A small masked image model, trained from scratch: encoder activation swiglu, encoder width 128.
Rows from block 6 of the encoder of a small masked image model, named by matrix and row number. Rows with one number belong to one neuron. Each number is 128 + 24 x the weight over its row's rms, rounded and kept within 0 to 255. All counts start at 0. After the name is the row's rms in percent of the matrix's.
Before each neuron's rows are labels from the 100 images, of 14848, where the neuron reaches its largest size: "strongest on" is what is common among them. Only what is clearly more common there than usual is listed. The data: photos with spoken descriptions (Open Images, Localized Narratives). In brackets: how many of the 100.
# gate: MLP gate (encoder.blocks.6.mlp.gate.weight, 384x128), inputs 0-127
# fc1: MLP up (encoder.blocks.6.mlp.fc1.weight, 384x128), inputs 0-127
# fc2: MLP down (encoder.blocks.6.mlp.fc2.weight, 128x384, transposed), outputs 0-127

strongest on: text has "lights" (26)
gate.325 094 [124 142 130  99  99 146 143 134 131 137 113 140 123  86 123 119 143 119 124 137  72 160 153 118 123 146 123 145 103 126 136 152 106 144 134 155 104 106 120  86 123 143 127 129 133 182 148 133 134 125 116  99 111 133 160 111 135 112 135 151 140 122 104 161 119 105 152 117 168 145 103 170 125 150 138  64 105 129 146 128 145 126  72 118 109 118 131 148  85 125  83  92  82 175  96 164 130  89 160 125 102 102  76  68 156  90 103 136  98 131 138 139 126 159 123 128 127 125 135  99 109 143 119 158 124  80 141  99]
fc1.325 093 [138 108 127 168 162 123 122 139 141 128 136 121 133 184 111 150 106 138 129 136 165  93 111 133 138  92 136 106 162 120 115 102 145 118 131 111 154 146 127 165 128 123 126 127 134 106 113 121 125 131 120 147 142 131  94 138 102 134 110 101 128 123 156  89 140 133 107 146  82 127 142  94 134 103 138 187 153 129 106 129 117 135 166 133 153 134 139 105 163 134 189 171 178  74 176 103 137 159 104 125 152 159 190 168 114 174 146 100 162 132 113 107 126 100 139 119 156 117 118 156 131 133 131  89 125 171 117 150]
fc2.325 135 [137 101 125 102 103 124 139 144 111 138 108 125 137 106 134  99 166 122 135 143  42 168 162 143 168 123 103 154  84 125 145 153 132 131 121 106 128 128 123 125 140 154 105  85 127 143 135 127 145 134 142 138 122 171 158 138 131 101 133 158 125 112 113 123 143 114 171  99 168 128 139 135 155 118 124  78 153 108 117 155 130 114 114 126 116 112 138 150 115 121  99 118  97 159 100 150 102  98 160 151 116 124  95  83 114 109 139 141  99 106 157 100 142 137  92 120 136 217 153 128 133 171 114 177 143 139 132 120]

strongest on: text has "white" (28)
gate.107 154 [ 97 146 144 117 115 128 106 107  76 128 105 146 101 122 127 141 126 120 128  70 116 157 117 121 137 117 120 106 135 119 139 132 150 136 119  95 105 155 142 151 134 188 148 106 170 120 134 159 154 139 118 130 149 120 116 117 136 112 113  64 103 107  77 148 110 124 163 157  92 172 111 136 165 136 156 142  73 106 130 171 119 118 136 137 176 137 151 143 185 159 146  98 133 162 133 151 143  89 141 101 112 113 126 121 149 118 144 137 126 112 139 118 116 148  96 119 149 127 135 164 115 107 161  84 133 146 152 180]
fc1.107 143 [113 162 156  93 114  82 132 133 157 137 116 117 105 127 167 118 146 143 164 133 119 127 147 147 132 135 133 163  71 157  97 166  97 150 167 160 163 119 158 209 104 122 151 160  80 112 158 103 117 126 135 117 151 139 101 126 137 122 141 154 131 112 140 120 170 117 112  84 135 121 107 106 147 145 154 121 141 120 101  99 113 145 125 119  75 141 144 122 120  84  88 176 128  87 143 149  99 112 135 158 106 123 139 141  82 155 117 124 156 107 126 112 138 105 151 157 123 136 108 124 157 114 105 127 120 132 114 130]
fc2.107 116 [125 122 132 114 119 135 201 170  83 121 125 139 120 147 115 106 139 130 122 103 151 114 141  67  94 172 140 125 111  92 143 136 139  50  98 124  86 109 152 136  84 144 119 128 151  99 146 126 137 110 124 126 140 107 160 141 114 184 177 156 121 129 147 134 118 103 139 129 113 129 130 140 130 145 125 145  66 138 143 109 160  96 170 105 135 125 121 121 125 143 123 134 120 136 174 170 126 150 120 133 113 143 157  93 129 114 125 146 101 118 116 127 116 121 118 117  96 135 149  89 142 151 136 100 147  96 172 166]

strongest on: text has "white" (28)
gate.328 063 [141 116 150 141 166 143 102 108 112  92 160 104  87 126 114 118 113  87 118  99  95 153 121 156 150 108 145 146  93 137 135 112 114 163 123 152 121 137 183 124  96 125 100 159 115 104 123 109 112 124  94 122 170 119 137 149 116 128 140 138 128 101 110 142 147 191  76 127 143 105 101  63  75 129 133 149  92  85 126 116 116 103 149 129 110 100 150 120 118 101 122  91 151 124 142 122  81 140 101 134 132 140 133  98 168 160 117 109  82 169 122 126 101 144 154 106 144 124 112 137 124 143 140 157 109 123 159 115]
fc1.328 078 [106 132  89 120 157 162 137 153 128 145 135 166 174  94 148 109 109 176 197 114 146 121 136 144  93 167 124 117 133 152 130 167 122 110  85 102 153 141 114 160 125 130  89 136 156 137 157 132 145 138 152 144 140 147 133  91 149 113 129 131 177 138 151 136 128  86 132 142 145 159 189 141 127 135 158 127 167 127 135 160 109 166 144 161  97 190 146 135  99 177 151 136 123 140 122 162 128 159 156 115 127 150 131 144 120 136 108 150 131 135 124 133  99 130 174 144 108 106 130 118 166 136 104 120 115 123 125 137]
fc2.328 063 [152 103 125 111 125 140 109 102 141 152  99 150 115 136 148 129 103  88 126  99 113 127 162 114 161 149 145 116 137 128 149 150 113 149 163 122  88 143 113 124 111 101 101 150 155 185 130 111 138 135  99 106 166 122 176 119 143 145 108 154 131 125  99 142  89 100  86 110 165  98 132 120 130  96 114  89 124 121 166 112 117 145 154 154 123 122  89 166  62 109 152  92  82 108 162 140 155 159 125  79 158 135 145 121 142 118 186 134 156 139 125 117 132  98 119 154 150 150 130 123 108 127 125 103 145 162 107 128]

strongest on: text has "red" (28)
gate.3 026 [126 149 118 147 139 161 126 128 175 176 132 106 126 145 122 185  95 136 129 151 134 151 130 113 137 151 109 133 146 155 111 159 124 118 137 134 181 157 131 126 165 130 139  93 121 147 131 129 102 113 129 151 132 118 115 150 196 132 122 155 119 154 132 157 126 145 176 155 146 148 151 127 137  94 121 179 165 158 120  90 116 118 172 118 133 119 128 157 159  97 146 169 107 163  99 131 100 109 119 151 126 150 144 189 121 134  97 197 130 126 141 126 152 101 118 126 132 121 114 136 126 148 116 100 113 148  80 159]
fc1.3 026 [126 104 135 110  95  98 147 100  71  98 130 128 124 140 128  93 165 132 145  96 146 101 125 128 120 107 123 111 121  99 163  99 136 138 117 123  68 119 136 141  97 144 124 148 134 106 137 143 159 141 120 116 134 133 134 100  76 118 138 130 118  95 140 105 117 109  77 104 153 111  86 141 124 170 118  78 104 107 108 151 144 135 108 150 127 122 161  97 102 127 106  69 159 110 127 107 149 144 118  86 136 100 134  63 130 137 164  79 151 121 119 129  86 164 132 138 118 150 129 120 119 112 149 165 137 122 173 110]
fc2.3 028 [144 125 132 198 138  91 141 138 110 118 140  98 100 120 112 150 141  86 122 109 136 102 126 151 149 136 168 118 141 103 201 181 132 106 147  92 126 107 136 132 119 110 119 134 107 130 131 126 167 118 106 126 134  92  81 133 150 114 117 114 125 138  94 122 152  83 144 140 154 143  89 135  87 139 117 125 101 125 147 183 161 128  76 118 128 162 174 162 117 127 133 150  87 134 115 124 127 149 121 138 112 116 119 138 137 103 128 122 110  86 139 102 145 155 151 121  68 154 155 109 145 124 139 119 145 130 173 114]

strongest on: text has "man" (30)
gate.333 116 [152 176 125 158 153 149 151 148 136 139 169 101 154  79 115 146  79 137  53 136  79 119 141 124 135 150  77 107 113 167 107 142 159 107 122 123 107 138 119 164 113 126 112 127 104 108 103 133 109 163 112 104 140  94 124 113 116 126 127 117 112 106 194  88 126 147 161 125  76  97  93 128 112 155 101 150 130  93 150 125 101 130 152 120 123 142 120 131 147 132 160 135 116 118 118  95  83 148 105 102 149 157 129 160 117 132 100 143 114 140 128 159 125 115 124 121  93 136 108 150 131 125 132 107 154 104 150 101]
fc1.333 078 [117 116 139 113 149 158 120 111 157 115 112 115 118  86 101 117 103 113 119 110 107 129 141 129  98  97  74 112 133 158  85 124 156  95 120 140 112 116 123 122 116 130 109 136 117 112 145 121 100 112 138 113 138 157 137 132 105 104 149 113 106 125 152 111 148 155 146 134 158  96 152 161  90 157  86 178 104  98 147 133 142  96 128  99 135 131 144 143 127  86 176 129 127 110  63 145  82 106  68 116 144 105 107 137 108 138 150 172 154 116 129 154 138 153 151 106 123 114 147 171 153 161 150 105 187 103 122 112]
fc2.333 129 [ 93 115 163 140 131 133 121 138 136  97 161 107 130  82 202 113 110 214 171 147 106 133 137 110 119 122  93 122 160 158 106 130 127 192 106 165 139 165 114 123  89 108 146 111 137 109 110 103 108 112 151 140 107 137 119 161 164 137 141 115 108 132 142 102 149 118  97  76 105 164 144 134 123 122 113 121 123 144 112 122 133 142 114  96 146 130 109  99 124  92 154 149 146 144 117 127 139 129  83 102 133 152 161 121 132 122 135 113 134 109 103 148  93 143 133 130 131  71 138 154 110 137 143 162 111 107 144 145]

strongest on: text has "text" (33)
gate.258 073 [138  99 127  86 129 146  93 116 138 110 145 117 163 154 141 103 137 190 163 126 154 165  98 144 156 135 135 121 139 140  88 104 113 145 119 139 144 113 123 125 177 154  77  98  94  92 116 132 132  86 113 103 181 169 124 123  76 122 124 108 106  92 129 110 152 150 111 137 124 125  78  90 106 145  87 147 167  85 112 103 123 177 130 140 133 105 125 114 146  80 121 128 172 151 135 131 101 140 123 127 125 144 116  97 153 136 125 102 108 102 116 110 153 137 118 166 144 145 143 134 129 106 117 163 124 111 131 115]
fc1.258 048 [149 135 146 120 148 148  98 141 156 173  98 155 131 115 164 109 163 172 140 133 159 112 138 150 164 150 120 107 151 142 103 154 134  94 150 176 104 150 162 128 152 186 129 136 102 142 136 147 133 113 130 120 180 181 110 126 121 152 118 151 144  99 133 164 138 144 132 107 129 116 118 122 138 148 130 113 133 121 137 129 176 163 130 122 138 143 150 118 143 124 109 136 130 133  78 160 132 144 198 138 149 171 157 117 142 104  90 162 162 131 160 107 141 128 114 140 159 123 165 119 148 151 144 143  90 101 175 138]
fc2.258 068 [114 151 118 147 120 161 189 140 117 101 117 152 162 140 118 145  93 163 110 142 133 114 152 108 128 156 126 154 105 120 139 109  82  81 140 155 107 165 121 152  84 161 152  73 116 125 144 130 124 173 116 145 149 115  90 165 109 151  91 133 173  97 134 135 125 132 154  79  67 102 145  93 143 120 160 103 121 136 143 150 124 160 143  94 103 109 152 107 165 152 128 107 111 103 100 134 139  88 123 119 138 152 151 147 121  92 111 140 121 151 126 143 126 140 127 107  97 129 146 157 148 134 118 111 143 103 108 150]

strongest on: text has "text" (27)
gate.348 072 [130 162 141 133 105 142 130 144 108  86  96 119 101 122 136  96 130  97 124 137 112 146 116 100 104  88 188 154  94  89 132 130 159 148 105 143 136 134 148 137 146 120 151 127 143 138 126 127 127 146  60 133 159 124 151 150 140 160 104 115 109 154 107  97 126 141  85 116 115  99 142 109 153 161 101 107  90 134 104 142 146 129  94 122 134 123 145  90  99 104 148 104  98 146 136 124 109  75 120 103  98  95  76 167  90 140 123 120 106 122 166 124  90 167 138 133 156 104 143 131 105 127 107 178 159 140 128 119]
fc1.348 087 [ 82 138 102 147 118 128 141 152 125 138  83 173 158 125 155 174 108 145 147 140 130 151 163  76  94 103 153 154 151 114 121 152 141 156 114 137 133 156 112 136 147 105 121 154 126 128  88 142 152 158 143 113 106  78  83 129 136  96 121 147 111 159 131 127 118  61 112 152 120 193 118 142 147 140 127 182 122 145 123 157 132 124 111 108 162 112 117 112 153 154  85 135 109  87 122 167 131 120 122 150 139 139 120 113 129 111  96 122 112 145 168 141  86 146 105 121 163 148 101 122 138 116 136 122 115 128  86 114]
fc2.348 059 [152 180 107 132 113 124 132 107 142 148 159 131  94 118 183 158  93 105 120 156 105 171 134 133 122 120 133 103 122 107 112 196 147 114 129 125 108 144 168 130 153 105 149 118 129 139 138  92 118 107 108 143 150 158 168 123 135 142 125 122 136 132  96 153 150 148 106  62 154 131 108 149  82 160 107  98 111 125 129 134 151 132 109 150 133 130 123  79  99 124 155  88  72 135 111 101  86 129 126 135 129 168 136 143 158 142 133  99 130 113 141 121 137 160 149 127  76 101 161  97 118 169 130 140 130 122 134 110]

strongest on: text has "wearing" (31); text has "man" (29)
gate.321 147 [134 131 175 167 109 133 138 147 118 180 133 159 123 140 156 156  96 106 161 116 132 129 143 186 113 128 154 136 148 126 153 143 114 130 131 148 138 150 124 162 143 122  99 172 137  74 130 112 151 114 151 189 179 132 147 145 147 151 146 138 149  96 137 158 151 129 106 134 151 120 120  90 155 122 116 117 150 145 135  86 133 120 188 160 161 152 151 130 114 133 151 146 139 127 177 148 144 118  90  94 153 112 123 150 122 164 176 128 142 131 160 142 135 123  90 123 155 133 139 108 177 134 145 141 111 158 123 117]
fc1.321 134 [104 157  79  99 140 113  93 122 135  64 122  93 164 121 122  93 132 135 112 156  86 125 118  83 143 127 109 128 128 129 116 103 132 122 107 108 110 111 161  90 118 125 134 104 116 188  88 149 121 122  91  94  93  97 117 120  95 120 104 154 111 139 122  76 103 113 146 123 117 124 146 153 110 115 138 132  93 135 119 147 127 139  75 112  81 104 113 116 142 135 125 138  97 134  77  93 147 134 144 157 126 141 116  95 145 101  91 143 127 144  89 138 121 105 152 118 101 125 118 169  85 114 113 118 139  82 123 120]
fc2.321 118 [132 165 157 136  79 115 112 133 151 200 114 141 116 141 110 156 136 137 139 122 111 129 122 128  48 127 128 136 145 144 106 127 130 130 139 141 133 129 155 153  74 117 136 140 149  92  90 128 138 106 127 185 100 123 119  91 108 135 133 123 138 156 114 136 149 155 119  90 131 115 100 103 138 129 157 119 124 112  92  76 115  91 167 122 106 160 125 113 100 100 116 158 150 100 175 133 130 144 128  91 167 113 118 159 162  95 115 165 128 136 124 121 125 118 107 119 122 153 145 135 154 132 178 169 130 133  88 125]

strongest on: text has "wall" (41)
gate.138 078 [123 144 150 132 118 151 131 120 157 134 149 130 131  83 129 167 133 106 133 158 127 117 145 100  96 134 129 100 154 142 154 142 111 164 162 163 107  84 118 132 148 116 153 166 145 178 131 122 125 144 129 131 140 109 145 112 157 130 133 115 137 118  83 137 126 129 136 144 160 127  91 130 108 137 122  91  63 119 135  95 157 154  76 117  90 150  89 120 114 136 119 111  97 122  99 148 131  97 143 122  96 103 100  82 164 127 102 137 146 114 136 187 125 143 136 170 133 121 125  90 110 170 109 134 134 120 177  67]
fc1.138 083 [106 119 132 129 141 139 136 118 158 145 116 122 144  94 114 156 124 118 123 138 127  96 137  94  82 120 141 113 144 153 148 152  77 168 177 165  90 102 124 116 139 118 142 144 136 190 144 108 113 158 132 122 151 102 128 112 159 124 137 137 138 143  95 155 122 125 134 149 161 162 110 138 108 149 112 102  70 120 161 105 148 150  90 115 117 142  99 144  86 123 128 106  89 145  98 136 141 100 134 126  81 101 103  80 151 112  98 138 133 109 126 195 130 131 149 144 127 125 120 107  89 157 134 133 120 137 170  80]
fc2.138 094 [130 128 134 143 105 100 154 134 158 148 106 149 148 119 136  89 118 120 159  68  93 143 116 165 115 143 115 120 133 132 101 108 134 104  84 130 116 133 142 126 118 159  68 103 112 147 122 153 129  99 166 138  98 146 146 126 154 125 152 124 136 135 144 116 127 150 113 103 132 124 108 153  82 178 149 119 139 113 123 139 121 158 153 146 153  97 170 152 142 105  90 130 133 179 110 125 118 147 107 126 147 146 149 174 101 138 147 151 110 128  98 141  90 176 131 126 141  54 139 148 128  98 130 133 131  73  96 163]

strongest on: text has "woman" (28)
gate.202 160 [139 113 135  90 121 166 129 144 115 146 142 185 113 137 133  72 118  76 122 126 129 103 129 149 143 141 161 100 136 107  92 125 110 119 108 129  98 111 123 121 130 152 104 148 112 140 179 147  69 134 140 167 164 128 115 177 123 145 137 124 141  88 133 131 133 142 115 117 127  95 101 127 103 106 150 132 139 101  77  75  80 123 110 148 132 132 131 126 113 134 173  96 148 101 158 160 125  89 146 108 115 123 154 135 161 138 160 137 120 138 159 159 143 170  90 179 123 139 150 138 115 146 120 133 125 146  98 153]
fc1.202 167 [109 148 155 106 145 154 154 116 116 139 141 176 127 116 152 130 110  74 138 132  97  99 109 144 147 124 180 120 150 115 124 127 128 112 130 141 103 127 154 146 137 187 105 129 112 105 165 106  69 156 131 108 183 121 126 159 108 130 129 118 165 148 157 147 107 142 127 116 182  82 102 143 114 111  98 117 140 128 114  71  55 143 119 153 137 129 123 160 137 143 166 105 136 100 115 114 115  95 131 119  94 137 111 146 139 142 149 122 143 142 122 132 143 145  83 148 104 119 123 147 153 153 130 102 124 157  90 155]
fc2.202 158 [160 114 143 124 104 126 154 115 105 127  80 133 126 125 104 125 118 160 115 124 132 172 137 108 108 161 113 107 108 134 114 137 136 165 148 147 106 145 119 120 124 113 122 143 139 162 144  83 155 125 160 119 115 155 110  85 176 151 103 131  87 110 122 110 128 132  78  94  85 140 113 110 112 141 153 147 136 121 139 177 173 112 103 148 118 125  97 159 148 123  78 117 110 142 123 139 129 148 117 126 163 160 145 120  88  88 163 171 135  85 157 188 116  89 157 134 127 103 101 159 112 146 123 153  99 123 154 150]

strongest on: text has "red" (25)
gate.275 041 [ 82 117  90 178 164 143 117 116 163 124 128 126 128 125 136 158 127 129  82 136 129 140 116 148 171 116 148 108 160 140 117 119 126  97 109 115 152 142  89 100 116 146 140 120 135 116  87 129 164 135 184 111 133 159 135 126 137 164 123 135 124 147 165 151  82  86 116 120  80 164 129 156  97 127 121  95 116 127 147 122 151 139 114 152 134  77 124 146 154 104  96 104 160 121  91 129 124 163 137 101  79 171 124 128 140 109  94 137  81 147 170 115 143  97 147 139 143 136 142 129 145 116  93 114 158 103 119 107]
fc1.275 050 [ 93  83 125 158 129 125 129 115 167 131 105 145  83 153 123 158 145 110 123 140 121 117 147 126 138 113 136 108 170 131 109 127 118 120  86 101 133 140 101 114 147 168 158 137 165 141 110 158 157 139 175 148  94 129 137 140 137 143  93 126 146 138 150 111  98 110 142 112  65 180 108 172 113 141 144 119 111 124 165 167 145 162 142 118 142  87 111 145 122 125 123 118 164  90 111 105 130 138 122 136  93 159 136 108 118 147 121 179 121 146 142 115 128  72 127 119 155 136 127 156 170 123  80  86 157 144 134  98]
fc2.275 043 [146 140 144 156 143 119 150 152 148 103 145 126 146 134 106 127 160 113 120 123 124 142 116 137  97  94 118 128  69 171 170 130 153 134 169 126  96 141 140 103 107 103 100 125 142 148 173 100 126 100 136 113 119 151 116 144  98 143  98 152  90 116 190 116 130 146 113 159 162 114 136  76 110 116  87 111 132 168 106  97 104 153 135  96 142 141 130 129  91 133 114 124 135 147 127 136 137  98 151 125 155 105 143 146 117 128 151  56 178 107 109 144 110  87 148 137 121 102 121 168 123 142 148 170 120  94 154 129]

strongest on: text has "wearing" (37)
gate.296 141 [141 122 140 127 145 131 113 124 174 116 109 145 156  89 112 120 114 116 148 149  96 118 140 139 135  98 104 119 132 138 153 129  86 108  91 156 100 181 151 140 122 114 116 151 107 156 152  76 128 118 110 138  97 139 188 140 122 128 124 120 190 142 121 160 109 143 162 148 124 117 144 170 171 134  73 115 107 131 121 144 114 116 130 111 125 164 121 107 117 136  99 139 152 110 129 104 138 133 127 119 104 158 109 137 114 153 183 146 157 164 107  90 152 155 139 133 101 117 101 101 146 150 116  93 169 153 142 189]
fc1.296 158 [124 134  99 164 126 113 155 132 116 143 125 121 112 153 121 124 150 125 106 107 167 148 122 129 127 165 145 111 137 138 131 130 171 130 165 125 131  63  96 121 136 156 152  84 138  74 102 167 115 114 144 136 169 120  87 126 129 110 138 145  65 114 106 112 167 116  88 118 141 149 132 129 116 125 156 127 128 125 140 137 153 136 118 154 143  79  91 157 134 115 153 122 121 119 161 137 123 106 112 134 156  93 136 159 129 113  95 142 111  99 156 162 100 104 107 158 151 150 108 157 108 119 126 182  95 101 107  64]
fc2.296 151 [137 109 119 118 159  97 152 150  83  99  96 145 101 125 121 151  91 202 158 112 127 128 115 113 164 114 181 129 124 147 133 144  97  78 103 127 173 137 106 149 115 130 133 158 122 141 100 135 166 129 131 105 133 112 151 145 153 115 153 154 139 115 126 109 129 147  96  95 144 155 120 110 107 133 141 138 103 102 136 127  85 116 134 168  91 124 167 135 141 142  91 142 116 161 135 138 151 128 114  85 118 182 145  97 132 129  93 137 127  76 139 108 124 127 147 132 108 156 108  89 185 108 119 109 158 135 137 122]

strongest on: text has "white" (30)
gate.81 136 [136  95 122 127 144 156 147 117 135 149 124 102  90 116 117 104 143 134 108 118 143 115 108 115 157 153 125 150 148 122 127 125 129 149 129  90 138 129 150 103 188 187 108  92 110 106 139 129 144 107 123 164 116 143 111 131  89  99 155 108 113 149  98 142 116  91 155 157 106 174  83 122 127 137 123 160 134 110 141  96 119 114 122  97 112  97 133 163 116 176 133 106 181 153 141 140 152 112  88 104 128 188 129 180  79 136 163 129 147 138 126 112 116 114  98 113 135 130 152 122  91 148 140  85 102 140 166 139]
fc1.81 122 [122 186 150 160 101 120 111 158 134 133 118 137 161 129 159 144 140 116 169 111 152 120 144 142 111  93 110 149 113 134  93 128 119 132 127 134 135 120  94 152 109  86 138 160 118 136 107 133 105 119 130 130 119 148 174 125 200 139  96 131 134  71 143 133 168 143  90  96 113  99 134  93 123 104  98 125 131 105  95 160 145 101 134 140 110 123 140 121 159  79 130 185  73 139 105 114 118 144 140  96 155  98 143 126 138 117  99  79 126 122 129 147 132 108 136 150  80 147 130 132 120 110  96 115 156 116 127  84]
fc2.81 140 [145 129 129 119 116  57 130 135 121 146 129 141  79 136 109 108 125 112 115 111 167 129 118  94 104 144 126 124 128 115 104 140 179 117 125 142 121 132 142 126 176 153 156 127 140  94 146 176 129 143 123 163 138 141 160  76  81  86 149 113 178 106 172 168  98  95 128 107 117 119  79 133 125 122 153 151 142 125 123 124 173 112 112 102 140 106 130 125 102 139 124 113 127 134 146 167 120 158 107 149 134 121 129 127 129 122 177 130 117 111  89 104 176 129 155  95 148 149 161 146  79 143 138 120 109 135  90 139]

strongest on: text has "text" (37)
gate.37 022 [153 155 147 123 122 125 124  89 121  62 191 146 102 113 124 102 126 115 107 130 182 124 110 147 127 132 133 126  61  89 133 132 145 155  98 120 146 119 102 123 140 151 126 117 104 132 113  95 117 116 103 128  75 133 134 103  79 158 127 111 108 119 112 124 105 154 106 134 136  57 105 134 157 138 131 101  90 147 136 136  85 151 109 116 131 122 136 107 130  81 129  95 118  98 114 122 156 141 104 106 129  99 135 117 129 153 138 120 110 149 133  90 122 132  98 109 131  99 116 127  95 162 124 143  70 110 153  99]
fc1.37 030 [148  75 132 130 114 107 105  85 106 110 140 134  64 118 109  89 171  94 151 121 125 124 115 170 146 133 146 118  79 124 117 133 125 162  84 148 122  98 137 100 140 161 104 188  88  90 118 116 119 146 122  98 108 165 140  97  76 149 141 111 147 118 119 144 116 130 127 154 145  81 133 107 121 149 132 119 121 103 128 128 144 127 151 114 126 117 156 131 159 111  88  97 135 145 128 120 110 101 114 101  73 110 129 159 144 152 142 141 107 132 141  82 156 142 109 121 134 162 134 133 165 135 148 133 116 120 179 142]
fc2.37 024 [125 116 131 106 159 140 121 148 144 129  84 104 139 142  83 118 122 164 119 139 100 106 146 122 129 127 151 149 149 120  82  98 131 172 126 121 156 142  99 158  88 122 142 111 100  88 117 146 125 125 126 101 147  90 155 142 133 114 127  98 153 117  91 113 153 128 112 122 117 150 130 127 105 103 123 191 164 107  70 100 131  92 148 150 101 131 122 127 145  86  94 132 157 140 139  99 106 119 145 131 117 150 114 113 129 139 142 116 152 144 122 171 105 108 128 117 197 187 126 181 125 125 124 179 166 136 127 143]

strongest on: text has "lights" (25)
gate.273 021 [138 159 102 144 148  79 152 140 153 133 134 132 139 132 123 102  97 148 144 186 108 105 132 143 124 133 114 144 159  61  82 122 124 102 120 135 139 170 149 158 164 124 164 117 113 132 116 101 151 180 107 102 130  82 124 130 106 119 135 108  62 182 124 173 115 127 109 117 136 125 142 122 131 137 141 126 140 150 113 121 110 120 144  84 168 136 115 108 136 174 137 120 139 153 133 134 188 144 148 127 100 118 122 156 106 185 112 113 128 154 144 166 123 122 169 117 137 104 154 136 119 117 153 144 112 121 109 125]
fc1.273 022 [142 155  92 129 149 145 141 184  91 184 156 120 110 138 119 144 121 106 135 110 108 107 110 100 138 173  98 145 141 107 142 169 148  87 111  93 138 115 102 160 109 121 165 141 176 108 144 170 133 157 148 129 128 136 142 106 144 150 165 120 118 124 163 117 126 151 141 111 119 133 138 144 143 141 149 125 156 191 184 146 109 127 149 106  91 131 154 116 118 190 132 159  80  95  88 137 127 117 145 132 138 159 176 131 111 161 137 152 143 154 112 126 127 142 127 143 139 123 127 155 133 166 137 117 126 117  98 129]
fc2.273 018 [126 133 125 161 151 129 146 137  85 124 106 127 176 154 137 167 142 145 108 113 136 111 165  89 133 138 113 134 108 125 136 122 121  78 132 133 103 161 136  82 115 174 106 110 167 109 178 137 130 165  95 104 120 125  97 164  99 170 117 119 112 124  82 149 159 123 132 165 106 156 126  86 119 130 122 163 119 132 142 130 143 124 201 117 119 110 148  99 149 154 125  89 133 116 144 121 103 110 148  93 147 135 113 116 146 107 112 111 109 141 104 172 122 160 150 127 138 127 112 178  95 147  81 148 120 134 112 149]

strongest on: text has "grass" (26)
gate.179 085 [189 151 102 122 107 139 123 141 141 115 152 138 160 149 122 136 149 155 163 106 124 118 102 135 122  83 162 100 142 111 118 118 163 129 139 121 129 137 127 146 125 150 120 110 106 109 146 166 175 158 121 116 129 143 124 141 118 107 171 118 145 131 103 129 119 153 128 157 128 129 112 146 147 109 150 142 143 161 157 129 137 107 130 178 161 191 114 130 184 175 121  74 146 184 113 149 137  99 110 154 136 138 108 137 176 140 174 132 130 121 123 113 158 138 130 118 152 121 138  98 149 169 191 131 121 135 152 167]
fc1.179 095 [148 144  90 123 119 131  94 163 160 133 150  89 118 111 133  78 120 130 130 120 110 136 120 151 123 155 117 140 103  89 137 109 149 157 124 161 124 103  97 189  85 140  95 121 113 123 103 139 107 137 145 165 130  90 147 162  91 169 156 151 163 123 174  94 128 159 128 108 151 114 150 108 122  97  97 122 141 131 141 122 142 146 141 136 126 107 172 109 150 129 102 164 127 128 142 120 160 163 137 134 124 160 104 128 173 144 149  92 108 144 114 129 137 131 149 102 100 109 137 113 129 109 176 185 146 128  93 175]
fc2.179 076 [ 91 126 107 104 115  98 102 157 114 113 106 101 113 121 162 140 138 131 117 120  95  95  97  88 135 168  99 112 149 173 123 160 129  51  87 134 109 166 137  77 193  98 135 176 182 105 160 107 142 153 166 140 119 142 168 132 136 160 144 103 127 147 127 156 118 130  98 136 127 129 154 120 127 158 128 135 127 133 106 145 125 133 134  99 114 126 143 106 155 147 129 125 147  98 128 159 131 173 157  96 125 117 160 128 115 136 141 130 114 108 123 120 152  92 124 105 125 132 118 153 110 113 112 107 164 145 150  97]

strongest on: text has "text" (26)
gate.188 056 [124 108 122 130 107 156 107 119 119  95 114 112  87 108  84 105 101 111 120  79 141  84 144 163 140 117 109 101 101 107 102 147 111 133 134 128 104 117 127 133 112 167 130 131  43 116 120 126 118 161 105 135 134 128 118 103  84 133 130  98 123 107  96 108 108 133  73 128 145  61 149  91 134 104 112 126  84 120 113 105 122 138 120 117 123 123 135  92  95 105  84 135 128 123 144 116 104 125 143 135 141 122 132 122 119 153 141 112  82  99 128  93 144 155 126 160 120 169 137 178 121 104 100 158 165 121  94 141]
fc1.188 050 [118 139 162 116 132 148  85 135 112 132 149 137  92 144  77 103 146 109 124  93 130 118 110 163 153  62 135 102 138 113 113 143 129 155 120 120 101 147 137 134 104 182 105 134  62 100 126  90 109 139 113 158 136 142 127 126  76 136 151 146 107 130 107 108 157 134 111 137 156  83 106  83 146 107  90 142 125 113 129  88 140 104 123 126 139 107 126  98 124 109 110 140 130 141 150 117 114 116 144 156  84 117 142 126 118 155 147 107  99  91 150 109 166 134 112 138  99 125 146 189 121 103 120 159 171 100 142 153]
fc2.188 043 [131 160 119 140 133 127 159 122 130 102 115 150 123 148 104 110 140 164 121 192 148 144 116 119 107 117 138 161 137  92 142 140 112 157 131 136 169 168 107 119 147 102 113  86 137  98  91 113  95 116 167 128 132 115 127 149 112 115 125 107 138 124 154 119 152 102 114 124 118 166 132 100 130 144 168 158 151  99 147 118  96 109 143 102 104 128 140 119 194 136 117 118 141 118 124 140 152  79 116 116  98 116 135 144 123 128 108 163 140 174 135 167 142 123  56 102 176  71 107 153 149 107 129  81 139 106 112 125]